From a checkpoint of a small image classifier.
Model: 2.38M parameters, 40-pixel images, arch swin, norm layernorm, activation gelu, patch size [2, 2], depths [2, 4, 4], widths [48, 96, 192].
Training: 6100 steps, held-out accuracy 93%.
Data: trained on microscope photos of single blood and bone marrow cells, 194171 training examples, 12.1 epochs.
Rows from block 7, named by matrix and row number. Rows with one number belong to one neuron. Each number is 128 + 32 x the weight over its row's rms, rounded and kept within 0 to 255. All counts start at 0. Numbers have three digits each. After the name is the row's rms in percent of the matrix's.
# fc1: MLP up (model.blocks.7.mlp.fc1.weight, 768x192), inputs 128-191
# fc2: MLP down (model.blocks.7.mlp.fc2.weight, 192x768, transposed), outputs 128-191
fc1.310 102:116155117111104130187118028140135142085140108101170089095122099126122071148161127202119148096088155165107132117163070113141136157057118104165087150210150188112109139221131148124119146087125169
fc1.311 108:156129172095154112093117063114173096074205097086105132111080138142112155123179109141155091105063151146131106158125179139140097132109094168134154049122151162138225156074190113159126123091082083
fc1.312 095:094079142151135090131125201115168144142082152144114161131162161149122088108141178133120143130123173075169048143117142208091110163083128152155116181184142114097179197179115109156143145137115152
fc1.313 104:143126103124126111125165085141134148114158112098090135155122142137150134136195106098102129164165073138146149156109133117124143033077124130130109097106145134156132158211125093112094094089105124
fc1.314 096:116210060132085124161110129148073168108147115159106141156119138094082102119128141135121086118151154110168188139147129126108148119098106110124144158124102190129094086054096147097105115150100131
fc1.315 103:142122154106094163099140216129159097131141060092144097075078155202152084087142131128108144129125121105188138169119075142092132108070162085197100125119069171144080129160110106171104140109078174
fc1.316 107:158101193131107100183110152160137070164174052157139111099120111167116194141099254158123120143114138155128135183150126143160137193101093109086087124137133058092154149112087107100120084119147065
fc1.317 097:145124141080119166175144034187144172101120147103103095123162172091189160090126080153148135119118111122182133168119106126113146058157107170104131112108169137111143139107102145121105077104116184
fc1.318 103:100111120178161146117121108142091132115152084145231181181160139142099078105198113122171141150142144188162120026126106098113041117124161081122166134136118139106168144122107102123139143131137186
fc1.319 101:146110098118149129152116101155151167141147130127091124139115099176084129124154129147135141168168128123139137145103021127107165107190156162167130105143120150062153155095117182140143056126106107
fc1.320 101:134142109175129093108136097109120166115089135156113153195167108139074116124094090077136190129152088119105122115066118155165109151089125150097199101128092116128135152061136127152120146127169137
fc1.321 101:114134134143156125065157131114115111131146102093125100164074099118109157133152171106138091123065096184132140084083105155090137126102236097162143105118098196157139160131155108134034130162117136
fc1.322 099:110216114145177102074150186155084147147060139100143149106136057059123127116146108101108130126100116162110112188127151131030083112117128155094152147093154084117043128158086076108147152102143135
fc1.325 108:207133085156216168192074112135125165134136148140148179135163089197195106134178112151136139085160089153131193104162104087075118116150088126169157059064146121110108128154141155164135125105121148
fc1.326 093:084148160126107134076150116127132184064183174110178135151130111113086145103081189158098140116072146104132089140084130153126139132095126110135139078121142177152111118141118121133170108109110100
fc1.327 096:097143136127119124170109124130123110182147112107124117111133161095110132091095154118110058152123129176117138092163138141114079119094126158122094164067127077109150069163224124110165127149130165
fc1.328 100:132177133101080105137060178142132115119140147098097035139182138160108109111077142127166086113172142113117130126147189121166109093124123214212088136122238118140151113069171166119180175157171109
fc1.329 102:112106125156157099106120106147126181127104135147105144119099119130153147185119122190127141144145156150124095120204131129128152083098119140150142148127139096143113149090115098112041129163136088
fc1.331 106:138106123091122088137143178141141129116100089164128117043145055165141116150118182135142075130145114133191139064128144145129072114134105135118134108081062110122135101115099116122134142085144124
fc1.332 097:094184187133175172108141129137148149099152131107151117166149172136135079062084146117165127094095158080098104135083165143090201146118185141174135130123132118147104108123149105130118113123099138
fc1.333 099:149096115157177076175117149108105114146129123142123144165115137137147144151078137171096157046117136125110146110145129117159113145090048113105118150114123140160095103131105109133205156165089155
fc1.334 095:105149137179113068173138101158065140082156097098161101158115127146097132154136130124099143145148155145083163152113106103117102155105120150162140129081122154098121177126111160127103149083153129
fc1.335 103:137084174130163134123190191153101121137105121077181110120126105076132125147164160182160140120105194131114167071167112122124156163101144109112178121139222161171137085181089087094102051146125177
fc1.336 096:130104070125163105179122113123141154115115079112143113092111166132098175085160086106150149152093118154116103123081140122129141217113172122143124115075118123155096104182127159114148082129127130
fc1.337 096:162094078117113128134099187120105197098137183099152139162140106080098121119163137135118073092141178156136147182054113184121112154208120096095088109113084071153140180084126127134145147152086138
fc1.338 101:098131093118147135104162092230085149135153118181123132088061115084106103154202081119143119135167120082094087087128130096130106094162127093138145167074151111114130086115150117152171123109136138
fc1.339 097:058141157036184143133093150149118167119134139065117130160135166119111093161118124160147092106156116147132148097108119093055129189134164165144127137101125127104035180214148114184151087121097073
fc1.340 103:109148105154107184091114159171170163142143103134132084116112105158163151097174123182100105132133129162156112105124157094104118134103148131126126103071130158158123087108105171069089103131113116
fc1.341 095:134137052153186051166096175152136153156175090141140170135054120166090142068105140099137169150099127126110173142162109139114092146170123165161131093156157157122107127091098089117125090129093150
fc1.342 102:159099138085102168081100071165138175184154093076126065226120140114169108139150165133124138159140105051116108130145085127120139119119145179140122126174139105147086166133145217111116091080140148
fc1.343 109:121141102127221098152133132122157120095127080070158073125149145170138102134179104125132134119152106068117174095138080139146156131096078109177214099103169092134124131154175138106172170174104163
fc1.344 112:102147099110155140151105059159115125109070116135145107130068155177136189079130134122182092138127094205164151074158138138133101073167075134089130162129078208134145110108097123100123134138124147
fc1.345 095:161114116106142132147160179175102109144186103112126052142151107193177077129188106087132160070114202076121100132110052127103111091141120124143116146159089071102125080139143105106133147053154173
fc1.346 107:174164117151133145119132140120094162114072120113149111096136091049106147119107097160137154209147129100173157110140156137103130167100140128101134146168182187163086132121136117116136060115095158
fc1.347 105:151127160118147098131137122116131168124081138133155126125156111094136117069107142169110095110097213103085135126141147115108183147137143174205149100107102136111089207123117138164150113130061076
fc1.348 093:095092161126154104204132146131080171070143130131091076153120112105124213120095058103141074084135091121182135107082132114121224153129149131117201093133171140074171174129116161146167127104091116
fc1.349 102:123078093072188134105075121163127185118114127134172078108134087149192192077184133081089150140123124121197163158115147140162108171085138200093121119136134166117110118145172179095165157093137121
fc1.351 096:135193144189130138169125097103153111085082149191092181104115167108129157104160137088144135125154114187171121100100150115123172124088153133166169123111148136130128097157150110076089048141157121
fc1.352 110:108127083137091149121152086139122132134135093130085162113099158133213105111162149241154118129190131169138099111111182079144101102138153144132139139168132155132119131123086194161135122165084178
fc1.353 094:107111119110208074173136100114095188142123101093154175120167161136126133123102156175129103130115165168167134075152139185138102162171162133069109145077170140164126098143115084175154137119153190
fc1.354 095:192149106223146120119128112127123208125113098113143110206152162128125102128140106157114138117087084147135130086165100185134097063093161108134078077139140095178139160120114155153055118096117120
fc1.355 099:187151138110142099118087147195129076161122123125160169177160162080106138106092106066113144128160081198131132162133102121072062144087133095170082210125101131159111085121144123179128164142131152
fc1.356 105:092119179123122130087200101162116191166135023077122132153117174148118178131155077136131178168146133125122123133126136132129088149149145178123110097099080130147147084108166195072149142102167158
fc1.357 094:159128144124178118123119121130207179153121123149114174120067127160093183158141153082133169192095190122068109153079099122119106108113143117168096159126154146110197073138132162190151111182149161
fc1.358 100:055133093063137115128130191176111109156124137103104122110153117077125117120180113149081084195119140115152086126147106144135125144051122090154078133123114133158081143200150117168200130158112136
fc1.359 104:125135116153144073141165102102135144136142066089061138157143125116138238182122154141129123099118149103121085090192119203171185117148143142117129128110155121129118063101199107176148135132068154
fc1.360 099:110141119121164168142096136142141193107091124127146157179160146118149126163165091120147139100114108077159127170087096178147164101105124140154137144128077100104146094116119146149188100139130146
fc1.361 102:140117142195155187099117134132145126098146062096127121227087127112141132148076204149158171138109136172138125064092152120146154104124137123128133048121093147142158133162102171149072101145137099
fc1.362 107:096177149148133133126186095163143143138153139094065089133122199115105113075137122074112138115156122099133129125126131156123201105122114099118091128128102121128110088127129155134123146170125140
fc1.364 097:107100126113132110154174073137083129173151119186102160052102140237111108093151133078118094161077130095127146107156099138141111173155141132138176125134137154120093128106126112091082134062085182
fc1.365 095:165143100109082184116159137140066184119138104141121094172141096107100101185119151096085169164170107146122065102111132146155098167192103099113138137099124129145115107077117121132118083109143130
fc1.366 097:046141196108128083162095114193105113098116143103095133097149137129119140130162139086125117148144153117133106119142129103140163131065159134133159155075177157150166110199148129140153193150171130
fc1.367 099:138119148136232181174115072160139152162156144138104137140104121066129162129124137136163152059146155093118037101163142180031149188156150155101117074124088069101184126151104105131137138114147151
fc1.368 108:105132112153161092132158156153162157170046127106122219083197153159092129142127129186136073158066164137199135135132160179087092114134113172062111115128111148116149126101087109117111140129164168
fc1.369 099:128121112087154080149179133117148145188090107106120161120099197169122125186187124152113079191108179151176130135073142129116083130137168149092123140098149151119153116067077088076162144182118166
fc1.370 108:148130129034053168101086152100121163107192101112128073154120138066126151145075151175101117156131117136074109092081167138130137125200142110131086164130136134183098115115072129141158126163087130
fc1.371 098:183175107170197087084177148182105152106181120134094170117192134130154098062123177145121141120100155135067113104115135121045121136126154111133117153186135172127113148140161073123132113094097126
fc1.372 097:115132130150114161129205158147061132104174085182159125173117073128114144152118156099163118093084131169164134116063098094133086114165113103166138087144165103098180131132108164116145100104107159
fc1.373 098:123147117082157142146113173141164125122073209149135138134092160124121107107130102101168146138207106126153155109111083128151132197187132118140145187100108129149069127156147102080179117157134140
fc1.374 100:147126139115097096144101156132197134145111132068145051147108128069136148145118165146122170062158126080106085128116187133092061106133198168145114144170133101166163129141180095070177164129149113
fc1.375 092:111118104104081119126041141183143190084178116090094089192171133143157122140145153089179068132043074084123099126184115081124144117116133136081168123114211160152173143161153133160151155149119163
fc1.376 103:081148074169132157165089155123092096089136091094137118113110141119101127185132077212147127073099139170237125155107138148125099167061118113103126105150133124145162174144090121104131150115074147
fc1.377 101:169158103086139105123114109140097089143134130114130108131117101140108135095138130147080148183065104085164100135144126123152133057095152155112140161166076133122082097153105139115160176116117162
fc1.378 102:147175087145108116142147166182176124128107118106128152133084087097111095149205152173143108120131112144076108172142123083184122130138185109142099076124110177102118108105035144098077103195107143
fc1.379 098:113161092143115160170133124119142088101089137121153116117113130145095091134127165176098068174165120140102110097131136143125025104110133200086097089187159152168122149138136150122160195186081112
fc1.380 097:190121096089141100113168135102123095119145072132099124124113096148121146106124129043095143047157088132182137095137140140140145095155090112148189174121128119131181129145156139190060145116120128
fc1.381 097:179125130152200092185155142110167184155130110059114087161152146164171132178159115130112160145114113150202144044147102163122179150069080075136220070073108091166119095115156153109126114172161095
fc1.382 094:152132101105144095130175105148154091153145104117087140145132136108108133122083182086125147054151100153162158123129133153046133105140105103113074072067131170114212106137170150119157164158147137
fc1.383 092:103054152147138086129082190126143074161118157076128112077108184174102135148123124145116120128159141112124099138116127145117129099085140202151066157066115115130097085124084164130118158149112136
fc1.384 102:137122131206154133130125158135101150127127141140118070121152153075119189111169157123135166156119123149081118121148085125157185126172134060126093123112069125160126072081041114145074133109127129
fc1.385 092:129094155167129120246078185118140184093089142086100135147160150137108192134184123144086091116115123118067117025133095163154147140143130129129114110089112096084134150168119174121102115140045147
fc1.387 100:154151122149120189104101142150160094118129138144106109036134096155146130119100183186118075081128183144155127122117146188160089114110138159169124093137157160142086087107178123097094108060134106
fc1.388 092:108150133109145197140110124171084139107119154125130123140099100164142126136119145112080086136134108050158126096063103108118247159164139098138138161115118136154132104120153127132125096116081198
fc1.389 099:136201091072131126165141168095132148053164174141160120145170113116104145133096117104131152174089186130138216107148131080126130094105126141113075118174166116099173154145096170150094158153124160
fc1.390 102:100189046163107115185112132112147140090176163153143137153162130121135132150101104176103095108125116147159097126180202101151078119057152126131104108139158089070107091132060146125133104131098114
fc1.391 101:052169117189149108109105158184183128115162140104088079117087119118140089149123120097139126148159099153130158103088112151188117222123122165130094147090151083147135141135102170117113121144124110
fc1.392 090:072112116038134140134144123106137183156068121077164089141158164144081115128100170121140078142091135160117082189150119153145163160067086127176128156097140156115096143149090148145159149125066134
fc1.393 098:149120100168127122083118103116127169105166185103092186185142094175155144164138185170095122084156191145141132095095164110135089112104166084141131124132122115134125134149149151104142113118113161
fc1.395 103:092154105167141097147157160095148118109116135055101131123119104114098118175092088148156117125167078146117132080120130166125138168197158127119141153100170114151168123147131156093123112103118104
fc1.396 097:146138163133170105196092153104097104141130165089133084114126088165071090162094142117083144136151133112161148106118124108131113127145130151149090109117106036138118127094143089168154084197133109
fc1.397 102:147130101071128175126131096133180141142123092089118161103126139137107096125172156106143109113081133087097067092124161115121135155108169088085115138115135126102106111169133114151129126127115148
fc1.398 094:139140143134163145132129155152119220077147089106119134140143138108155148141119074148117072143046122164081074171155150085094145096094113160093118198139130182139134112111149068085131153137143178
fc1.399 102:105139106142132111187128107187048150168162108116100160134132093120159137099149145150072150105123117141105153113095171099110089085136106106085144156143164126178104151141144126149162142121115120
fc1.400 111:177131146145171100124101147196148156136156145089097221139129083177117129129096185159124070136095158148152162161080115099113151146100166137149124163136127190113152206149129140140136156162166151
fc1.401 085:097164150137137170108080132156138131122169100085168106118125122122150185211118186181131085119127205140186147117176157177087106105173170069106128128079162156091100149136147149099114163108139165
fc1.402 104:090129108134111134095142167186121142115133118088143115072045129126195198215143172124124067113141224124182135106175175160098092122188140083116066150114168180116119173124146125094111168081107114
fc1.405 099:109147107138152090164112191152167144130107126134125126163107144103140133091089123124147123110197092124195142117098130071149121131164122133100092125169072100191061170144161085131170191137098144
fc1.406 104:094186158124141151164249139155108114114108103147098137087112124065075114118152090144118126102158057123140130134087126158141080086138098083137115070100127108096133108131117055184166120146052201
fc1.407 093:109149134137172094132161167142111114169066141074087115160069146081114150146153110115117135121084149106039142087140175139052120141058158157145156159094122118102118178142124108116099120088136130
fc1.408 086:138190139179177090117121131129104142138104175091147114112118137155120084137141121129116143115126157128088152130128113154135143090150104148102106107145148126082077122122137136073102108208078162
fc1.409 105:128102142120153082159139094109065158109135096159141161145118154162095127128054085128123161118150151095116109131113153062081145177152122192135111137116125141126142124117098193090160172156100156
fc1.410 109:097166156096128159124150116128112149105144159119126055182063172134088164116065141109146124089086121096153149116103146145100137148044131122115148088140197106144118198162112147184107117091118149
fc1.411 098:097096139122130123126093172132146124112125152140157163177164156064127115054124162136137146125089127138052166125161168147041106127171171166084165102090103155128102093190198092139132101136122105
fc1.412 111:103164140129087115111105144116148064109135238088114149125125127106180051173113100188112160147102125140177145116152148091117158093124149145164152195089138104164113137081067143149119143162117101
fc1.413 110:155158115085140145112131133182179198120142155121145162145074145117092117083104128116145072110141101093136130120134103127166068123113177168118125072191099173131126150144155124100142141139152149
fc1.414 088:127141135162155166102103170197181181110127111128104090121163098115137136139178115075145158119118121162154142114140169136149104187121152136156085112050098119159114068135110210135076109126090093
fc1.415 095:126159087119094124161163177110148165070155163111095148156133116124057088108037119123134114084134169028080155129174122118163080073114135080115157164139114170160121147176125211143102130178080109
fc2.310 096:119129136150109143141122174133115079123131075094117155102128110139135146120135163125145153149089139102186187141160118176118129098125144193127087123117155117118121158198175145121126068158163106
fc2.311 100:091090123181107135083147176111132131128125122178168134101106084101156118144059157096088158092133119056110164138091101150080083163100085089143117187136099108105051164204083181097125060082220087
fc2.312 095:137182090157138129202098098158168162078134169040190098166146071144177120097151114100159143101213092113135135149066128151163121113148186082144167063135133117145137142076098128111126182164150088
fc2.313 080:135123072105126127104072155109140157148141153149133136087139096161089155141111128217174194102114151173121154112106152154169137139111160156090162093120155047152114091113122147094151145145119141
fc2.314 087:076128103127140097134133188135171138179161134111169047131108166163082150123098122133226133170091165088142135069112140111159140099114068071114081134166144135113188116189140180121115097111100114
fc2.315 106:121177147107124177151115063132106201177183141145087113143144149035114143144113155122153071090117097132181120129127183105139096071105087119140155118128121123122150085098123170106093152104135114
fc2.316 093:109126155169145130165202072136181143115087150124029127203095142151120130108178114122129088143121102126116110120077144141147081107175113135137108161115101080146115163110151170145067149132076099
fc2.317 108:161116091152112116100103122111159106091115067158125102130080128149116077140093129142083127135136130130119153127143134089176083202100159127106147082104134107165085101117114170185135145074129105
fc2.318 111:111136132145123151161103096092096205168116124093093138161121083159107117137056148156120133097137112130083136153118175134155128129191119183163069093119102099120139173116046106135089151145110084
fc2.319 089:114154104149131089120114095183089149138175082114139119145105170101156164095102074105105169082088097137084142091168255160158074125116116156122116092105127094151167114147113087133110124062077101
fc2.320 150:060139141108131144159140177121137118071089133148104141138074132085136189171154144150120131128146147157086082077130144048133086079158131122155122132176158097113151120197168109122133146095154126
fc2.321 104:175097141108125179160130181113090116148090156119129132131189108146112162066111100087146150141097146076166130154083170125173125142126166144101158108122105083088090083126162112121164136068143151
fc2.322 101:104088136115158104101112115144168135143056096133118109147114118231092130081117182110159054155165152092159130156102130098136096148147113149133107177163111129192142094097136071146128185167145143
fc2.325 098:126121166114145156159076136156085135119163075105157139136130138052130112137102191184161111071115123123183110110129117188164107072121102088096140144128104139163142092136123125090125132150080137
fc2.326 089:141104100164090154214107105171113077155151126139091173115116145102130137157141113128134087111159130103144163141096129098117083054194119198120136145183142179154130144167140116093140101155135145
fc2.327 108:172160129066129120128116121061120131120178165119127151178173111110110129114177089143116121070094117144058091166056169124130181133077120111130209033193117131124159097118086163140107133106173113
fc2.328 111:132162140090121108121112102121100144115149096174117156116069069092093155085077096186081163172150218118101117149124074151121138151120139069151135114119051113114155148127103120172092162106119125
fc2.329 112:122156112104146132104131204129102090133143135156116111132085115142152142139137081164113126128097103097113109090095145147184095150180130142087103058055114084119106074209126175145126070125145193
fc2.331 092:117129082121159126144106116098172103158124149106096154108122152135077126092121154139137164145108118153155118182092095188106121122146118106128145168119164121125126180160152142148148105093127138
fc2.332 109:119132133111158096139127143119076150128178162134113095145138156146069140120138120119155162074153196187133148161107145120138154075042125193116165112126121142216123150112116132133186091131082156
fc2.333 123:176102119103149091143054149115089076033137152142169096171137212160127177088129147177175102114141129098120137154129055117118154093074139144138145114158127100157114046155114152084148074095159147
fc2.334 091:111091126157146145106120123073141096154092115164177112104179121142148128143184133136153128059128099142110077106145129047137141144124147146164110106092111087163150140093141149129130115183079086
fc2.335 132:036092128105078155125064090126117122148141095151143215063134136131129113091107134153113129140076095124131106143133113165103171147071120100128177086100076100103105156140168087194082113100128204
fc2.336 083:055112109101120122106157101188110110105082156168081124167078148088109081190115130149111104139206168146151145080180134112091145173170163149146140111145146117143132179131136127177087112120110160
fc2.337 099:156135130105125126098136130172122097149164122108141116151129189116152059152128126129046116133147143185108103124223127095173143123092165104157176102104124119146118167154122153124072150125181135
fc2.338 088:138151104084166081084100174102108161154100151092141087046131066167136088075107102164167136131133152171158174104092120109164090137087167141043121085154177128189130149035171131142079088149103074
fc2.339 101:163100131115148112149150083130192095142128017136134119144181134122134108132211126135125136040157174136127116164077081129082132102127154162128145155117099145128195126106149128079159131135111176
fc2.340 125:162128131111133114154126111100138140114150167159098152138136100125078117135088142107171164163131119166174161133092159117056155128100113132113069154086108124136080128137127082091152107134170130
fc2.341 095:176106073089082082128120134107069113178126149157212108063131084055167193123162100121128203158128124116180151129076126110102165104092133148107234158135112095084221121136122129134060165130109094
fc2.342 108:116112152151131124133151113119107126149128110110083072104060127062113138199093167138170106122087140141106162134115125139175090155175123055116089095057116110113069123116118113140125112130104073
fc2.343 119:144119102111108147109094145138093118119104096085098136134096100120141093132106125141191146113103082139123117092146132143153110138172121167160099126139114085147131146104130128107102054138067131
fc2.344 089:125097184107160104134149162079155150142163165103110200123193124110106128181094201128126175083086160088086138124098108175178088149125124075128077179105153111167154123117139149163123131162177095
fc2.345 097:103112147120141101098189195159142108129152059156132184093101097124119099104109081163114129185138105134130135131150161111114100114125064120138136159150096136185114114074129101094126184128130149
fc2.346 104:094065146146129146097091078069176140121079119121126150132171149131149107096109088096119170118143123133137133130147076140123154145167117107204077089117142116157154141162080129132112134121137137
fc2.347 096:162103147146101185146158147109078140143140147136045136127120104082137105147088113154143106099131208060170136111125142138123098157100158131120133171141117115204133181078147021130094109140123137
fc2.348 101:125103145133079157103012124104094099112122079129171138173168154115127106187179128130135137172154181068117119183131173103117073162117138137125128100150135123125084123165236137139145124098112092
fc2.349 106:090103085117130165136176078026127072116099163093146162131076094126131081167136151110147150153053144136159103129120133082112087161096132129141127137015160125127131102182111133162098122118148111
fc2.351 101:098063151142112114111133112173166106128097126118191110161112116142115116124178144173139155153122096125121169129165161081147096131160119108148116167135135130139104173134116135146133186085088177
fc2.352 107:121099162097107157137107123116169141115106143142098123158210141087112104153132142114088133084073105139066134142119145150147089112090119179109043109096137098149108092130102112095092079126082052
fc2.353 096:144166120165115098133122154138052052148142160074127150145066109164085138070127123143101105116121095150180096155150127065111104163119108130097135098130109190130076131173106131099091113215152084
fc2.354 089:137122171121146129092107194133149092175087136192136154105072140122068160100087159138088110121083083131141099116151162107122140116120149126140180154121106150105107134106155141139171199091151143
fc2.355 102:086184113109146111116101127128117119119135131188127113118190124145207135169112128122111094129177195124081106118156104060069111104107117128146095094072181124125118127135201142131111166176118107
fc2.356 100:160093098157161127127171117157132068113105153138079125079138137158099099196158120172126155100191152146134132142138152165103082110132123135123109137110081140093144186164145171117145151102173116
fc2.357 085:160152102118117127125145170168135188123160173132064103133115146083099131135122071220130081057163104099165093121149121156151176128170165137133097121120122122139138155132110110067136073101160073
fc2.358 085:188084142099114089122112067144168165191167088157125125136134146112090149120077153157162137101170122133097149158137131123143111134162133170126106086171097192078115111135160084075102155138168111
fc2.359 097:182147130145142087094096130117127121154092128145115131106173135143101158164069127112132174077163135129074150117166114094121125096131178121107087144170114106167167135078079127101126166241145155
fc2.360 099:108097142189114093116179119117133123124101095180122124130094133104061156122072182039141177094122119131119175157149127123110130072131117075110169116152098141115100145151089085105146136118123126
fc2.361 088:102168147127153207108122108113089139112102155127170080056158197154131108140185070144107147125127107136095095197150111117128118132145118145110138140088156181139097162158144126106112121112164193
fc2.362 099:138123099127106095130122141119095055173166107132127070051148117136135139124070101173103126150115137133186126098094062134145114171120106129110075127128133118136176167115089073110118135138086164
fc2.364 097:155092121075116073158172126109146088123173131118145168188138102112123094154095105162111132122130075157113111113154121134121197136097164114120146160190055103173243165129089097180177105167124109
fc2.365 095:147096143186164145166075134100117098105127102062162153131138137143140177134141079157138046132113131175122165094132152158119139144118131115113105069134084097150104144169132162103118138107197130
fc2.366 094:152128143158138080053110145134112139159140164146123179114158131055077103129113097106133113122109078158174137062156140136087152185189121162186144110123148168106076146118129150135128097128093105
fc2.367 093:095109092150146190131140189079167116151138129125086145102177103114118168154156129136089078155183114109116135085104112074153084105144127123119156093091111146137138168119114110148134146143143123
fc2.368 104:133119084110156142103155131068143072129146103167124082114154071107129150099149159121136163111154158138116155107110121071136145193111135128104127123079160147144038092157163129179113108111116124
fc2.369 095:082158085144133161125136124141128100109145096134199114120149099152069157091142114130118106123178141112145168118119160153124133145128135105186141166102157081123100091213152129095132124147150102
fc2.370 110:095153113142145196132140065122129162106073146088082119125129164118133083109169114122145127072107113157126157157189094167102159117131121147079151125109095119097088123191159087094113110111145146
fc2.371 102:105169141155071099122113077134083072093195131119103150124122160086142144145122081138125109127115127148124184184100087138230144082121147101097156202116150130170104115099160182123091101113129145
fc2.372 077:106127076141182101120145058155217128160164109082150185126178157137114155118165101120063153123125146149054117171081139188138113145113126110102139169145130170144137114153152110101060133183111125
fc2.373 116:194179122110110151135157140092084088151140104144121095085111133143144128120203065147091106104174102100178175157103084102138179143074152153154146103146128090146124121181148166158205184115114152
fc2.374 102:089128154123076147102115143142101120079077134149159146125128184142144120119102124182117111174098148129138251161113129135115181132146157117090099078106151141090103061131139127109150175075138158
fc2.375 091:138143134073153088137133128102081062137162117118123060207132114075095073137087123145110159108163122153130156121147154075138102142141098155159110110109135158086086184146151153162134119125143099
fc2.376 089:132131131123153114110182096107104105146086142107091082131126097095171101108108136073207131131166161093074136110165173128168056145211154087151115223129178134169096069125163098151107075150137121
fc2.377 133:135149166129109036180122139101110152141130128137128141148101081147132100074207178103144139195132089112075111099137109188130179080132123075173149163119146106142223151093083167071159145188088140
fc2.378 107:122128150125100123102148129143069107086116141099134091142145144143128127089088072102081144156149088164170100072128148159138159160059103118129156180112106142098126114116255094089122108071187097
fc2.379 110:110171066115087093114182146133163115126096149106149163090126103092143151110103095090108179159112157139128070118140125116083148124137134139155122119143137116133187125126054110087132077130132116
fc2.380 083:065152124179133118079062094148118171140097138096099132166119122110155119139112127225110134115119165143098109088080129106132130150099223175169152188137126144100110140091152095087145137169141109
fc2.381 084:125107164144151103128078102095099064100126139103144127149101120140092137149184159080151099088135076153082116141150152117099058143176142127126126101129097103129190121122111145113158103160077131
fc2.382 072:138115089203136159170145105188157146108122104150157125087185128150152143069162120162144204148126167126117097136159132158113133084125124137101192153173107168203118187135090197157138136155175183
fc2.383 080:124096113066109115131098095128143160032093134144083155136182070129122161160136102116160058071171141198089117145110129146112105125177108099112107071195140101053171109067197130128113096072190138
fc2.384 114:131156129115101144144072122124159112138139140063155115099176134143114047127150139086052121141163135228149135108128155115090097133126105133127164165151174147174140163153202132099120165146155149
fc2.385 068:152111187138117078129150121144139154168122092174132146111181146105109124149155093124155134140151143149152103120089123134159128132104150093142118134114167137129116143121140163152127080083142113
fc2.387 125:106096129131161112110108110119123173109123142148123156150083161172073141137149138143109145139112133157105119174124196117089090188058156128110059136093164148131192126100155105199171107110131131
fc2.388 108:145116107146102118121130069172106152125149102100113115132131165174098134105155119163144146075103146144151102144137131206104105134106130182149102134117187146149079119146135117115159080121061123
fc2.389 111:123168110121116159139145043145130179137180111111128119118132208128155126117108079167126021179195156190143141169161101179058078155090161174172148104136134095112174157147135157122141159086146111
fc2.390 103:175146154139115139171103143129180105137156136136099141119123117151075115109149135144116145157138104085140173111129080140186163117139125114132145158100130101149122095138182054159127169111101157
fc2.391 081:109175149104115089130085150125147139159113103142124135135176122169141118131099142109122177078121132165150101121159107121161127136084131153147140130104087171114107123109085147096166141066167131
fc2.392 075:148176149094094104167199143110093115210064154138175197121070135134153124119141117067136089159096151131159140155115053073108076173146086117121126157076126160144115101138125138123114169164150117
fc2.393 105:139126123136141126155141084186180119092108169154137128155092097085113061022084076126079118100182112105115157156115086131121105147145127138119151113093137106081144164143114131144171099167125107
fc2.395 113:129152143165113150130126117155081144131104117129110134125138193136156125184097101089150117124140152166147111165160116056123152165170131173067170145130121154104125142074118125152158102128156089
fc2.396 095:171157108051137096111135174129169161106086061098118109158130157134110148083119168133139118138126103094110093100111139106071131092129116146088111126131097098146146130149143093092180069083157137
fc2.397 077:157181117140117106148067111155088135159133142160152124113088158129162094120097103139088115098157079158168181156114195110109103134135120129164095087141111137101135130103148128113107148152158123
fc2.398 092:077128094102099133136159091174112086130115089165131082105113174169122100135152122137134101114179147086061139157130121098138112124136156136184133058141142140159131126142164151116112141115147187
fc2.399 094:138067131120126056137111145105099162099158184091142096150140133107112103141137157167115122112106215123211145118090101092101129166147132097160092122111147120099117133120127087115036121074123180
fc2.400 084:082143116100141096134113094130113090097149162087095125115133131096158150100072137108186121113077150089114152132136123136255107138082151073111090090115151063123090093042089126092133059158078112
fc2.401 103:181157129097101090169123157141097171084100131126098116204085135122132135159176109167189177170085116134103089143157095093155120157128139103150142143168122184125170128138145111142125146089127150
fc2.402 128:082173121108154087143187117158105137090089117141114133160089145131092161131085112161135205148113133164081000131143150067097105084110107174113134126153127124111178109137154119114134143117163164
fc2.405 103:152079097144152117093116097113122165104134062162130190131124086123156139086150100161127159171140146125118126161091126160030124245034182100153092181110150032127131125179120082151109115103174178
fc2.406 099:101128149182187121071119160103117184127095154090071129155097080099136104131110180147101122125130226114115145114129092096116168122100107148104100184135196079136110164153135168083075207134141106
fc2.407 100:147151121171138137130184129097142126059122099155171142184134097171092144144119132129140103167064149131183110180170096141150120109136083077124130094058088136118125060067135130114150184163133125
fc2.408 087:079154061127151124169118121139125151093129128142135131078143066134151146078183098154146093116098091153192171137082129130120113132124098128114139091056152123178138099084145187138150117097109161
fc2.409 084:129169148152130113125109182123134152160109194084149060155156101137152132154165112122109114143132128132155086102132123174138136114136091167153140169173095087128138191125144051198114095075134102
fc2.410 110:081129116133090138151173124113062147122090122125144095133154094133132111140089096181139161111151164191130119076148149169179168144145111114161124172076144135126132119085090155132139117055118172
fc2.411 093:121184108199113074144136119165140148130089121136120083059132051128153105133167177155122119083155142063105110101106084152149162165118076098104144127099163159110111114052102111151159152143096137
fc2.412 101:146111106115124129092100112129056113108146090099040152143119113120107115133116124085156097113185127137055165110113126100105154166101118123127117109163091121115158144141143120145142086145101138
fc2.413 107:099104152143139157155158066175128084123143144077110100129113113141164114156122186163122158157121128120128139147130111140076130102089111111221075155125167119166101106112176107119157074165107117
fc2.414 082:206174116127078115116118164112113073142129130165132136096119120141121143162129141100123168164170118144179141167074123096066123121116122113159105152136147080165114119148134086092142125078089135
fc2.415 101:172087130107140079111102179176089058126157102120145120133102140101079161120084149098125136116122081108166170137140087077071148115159141134159132145134094164114133158149178100146143129086113141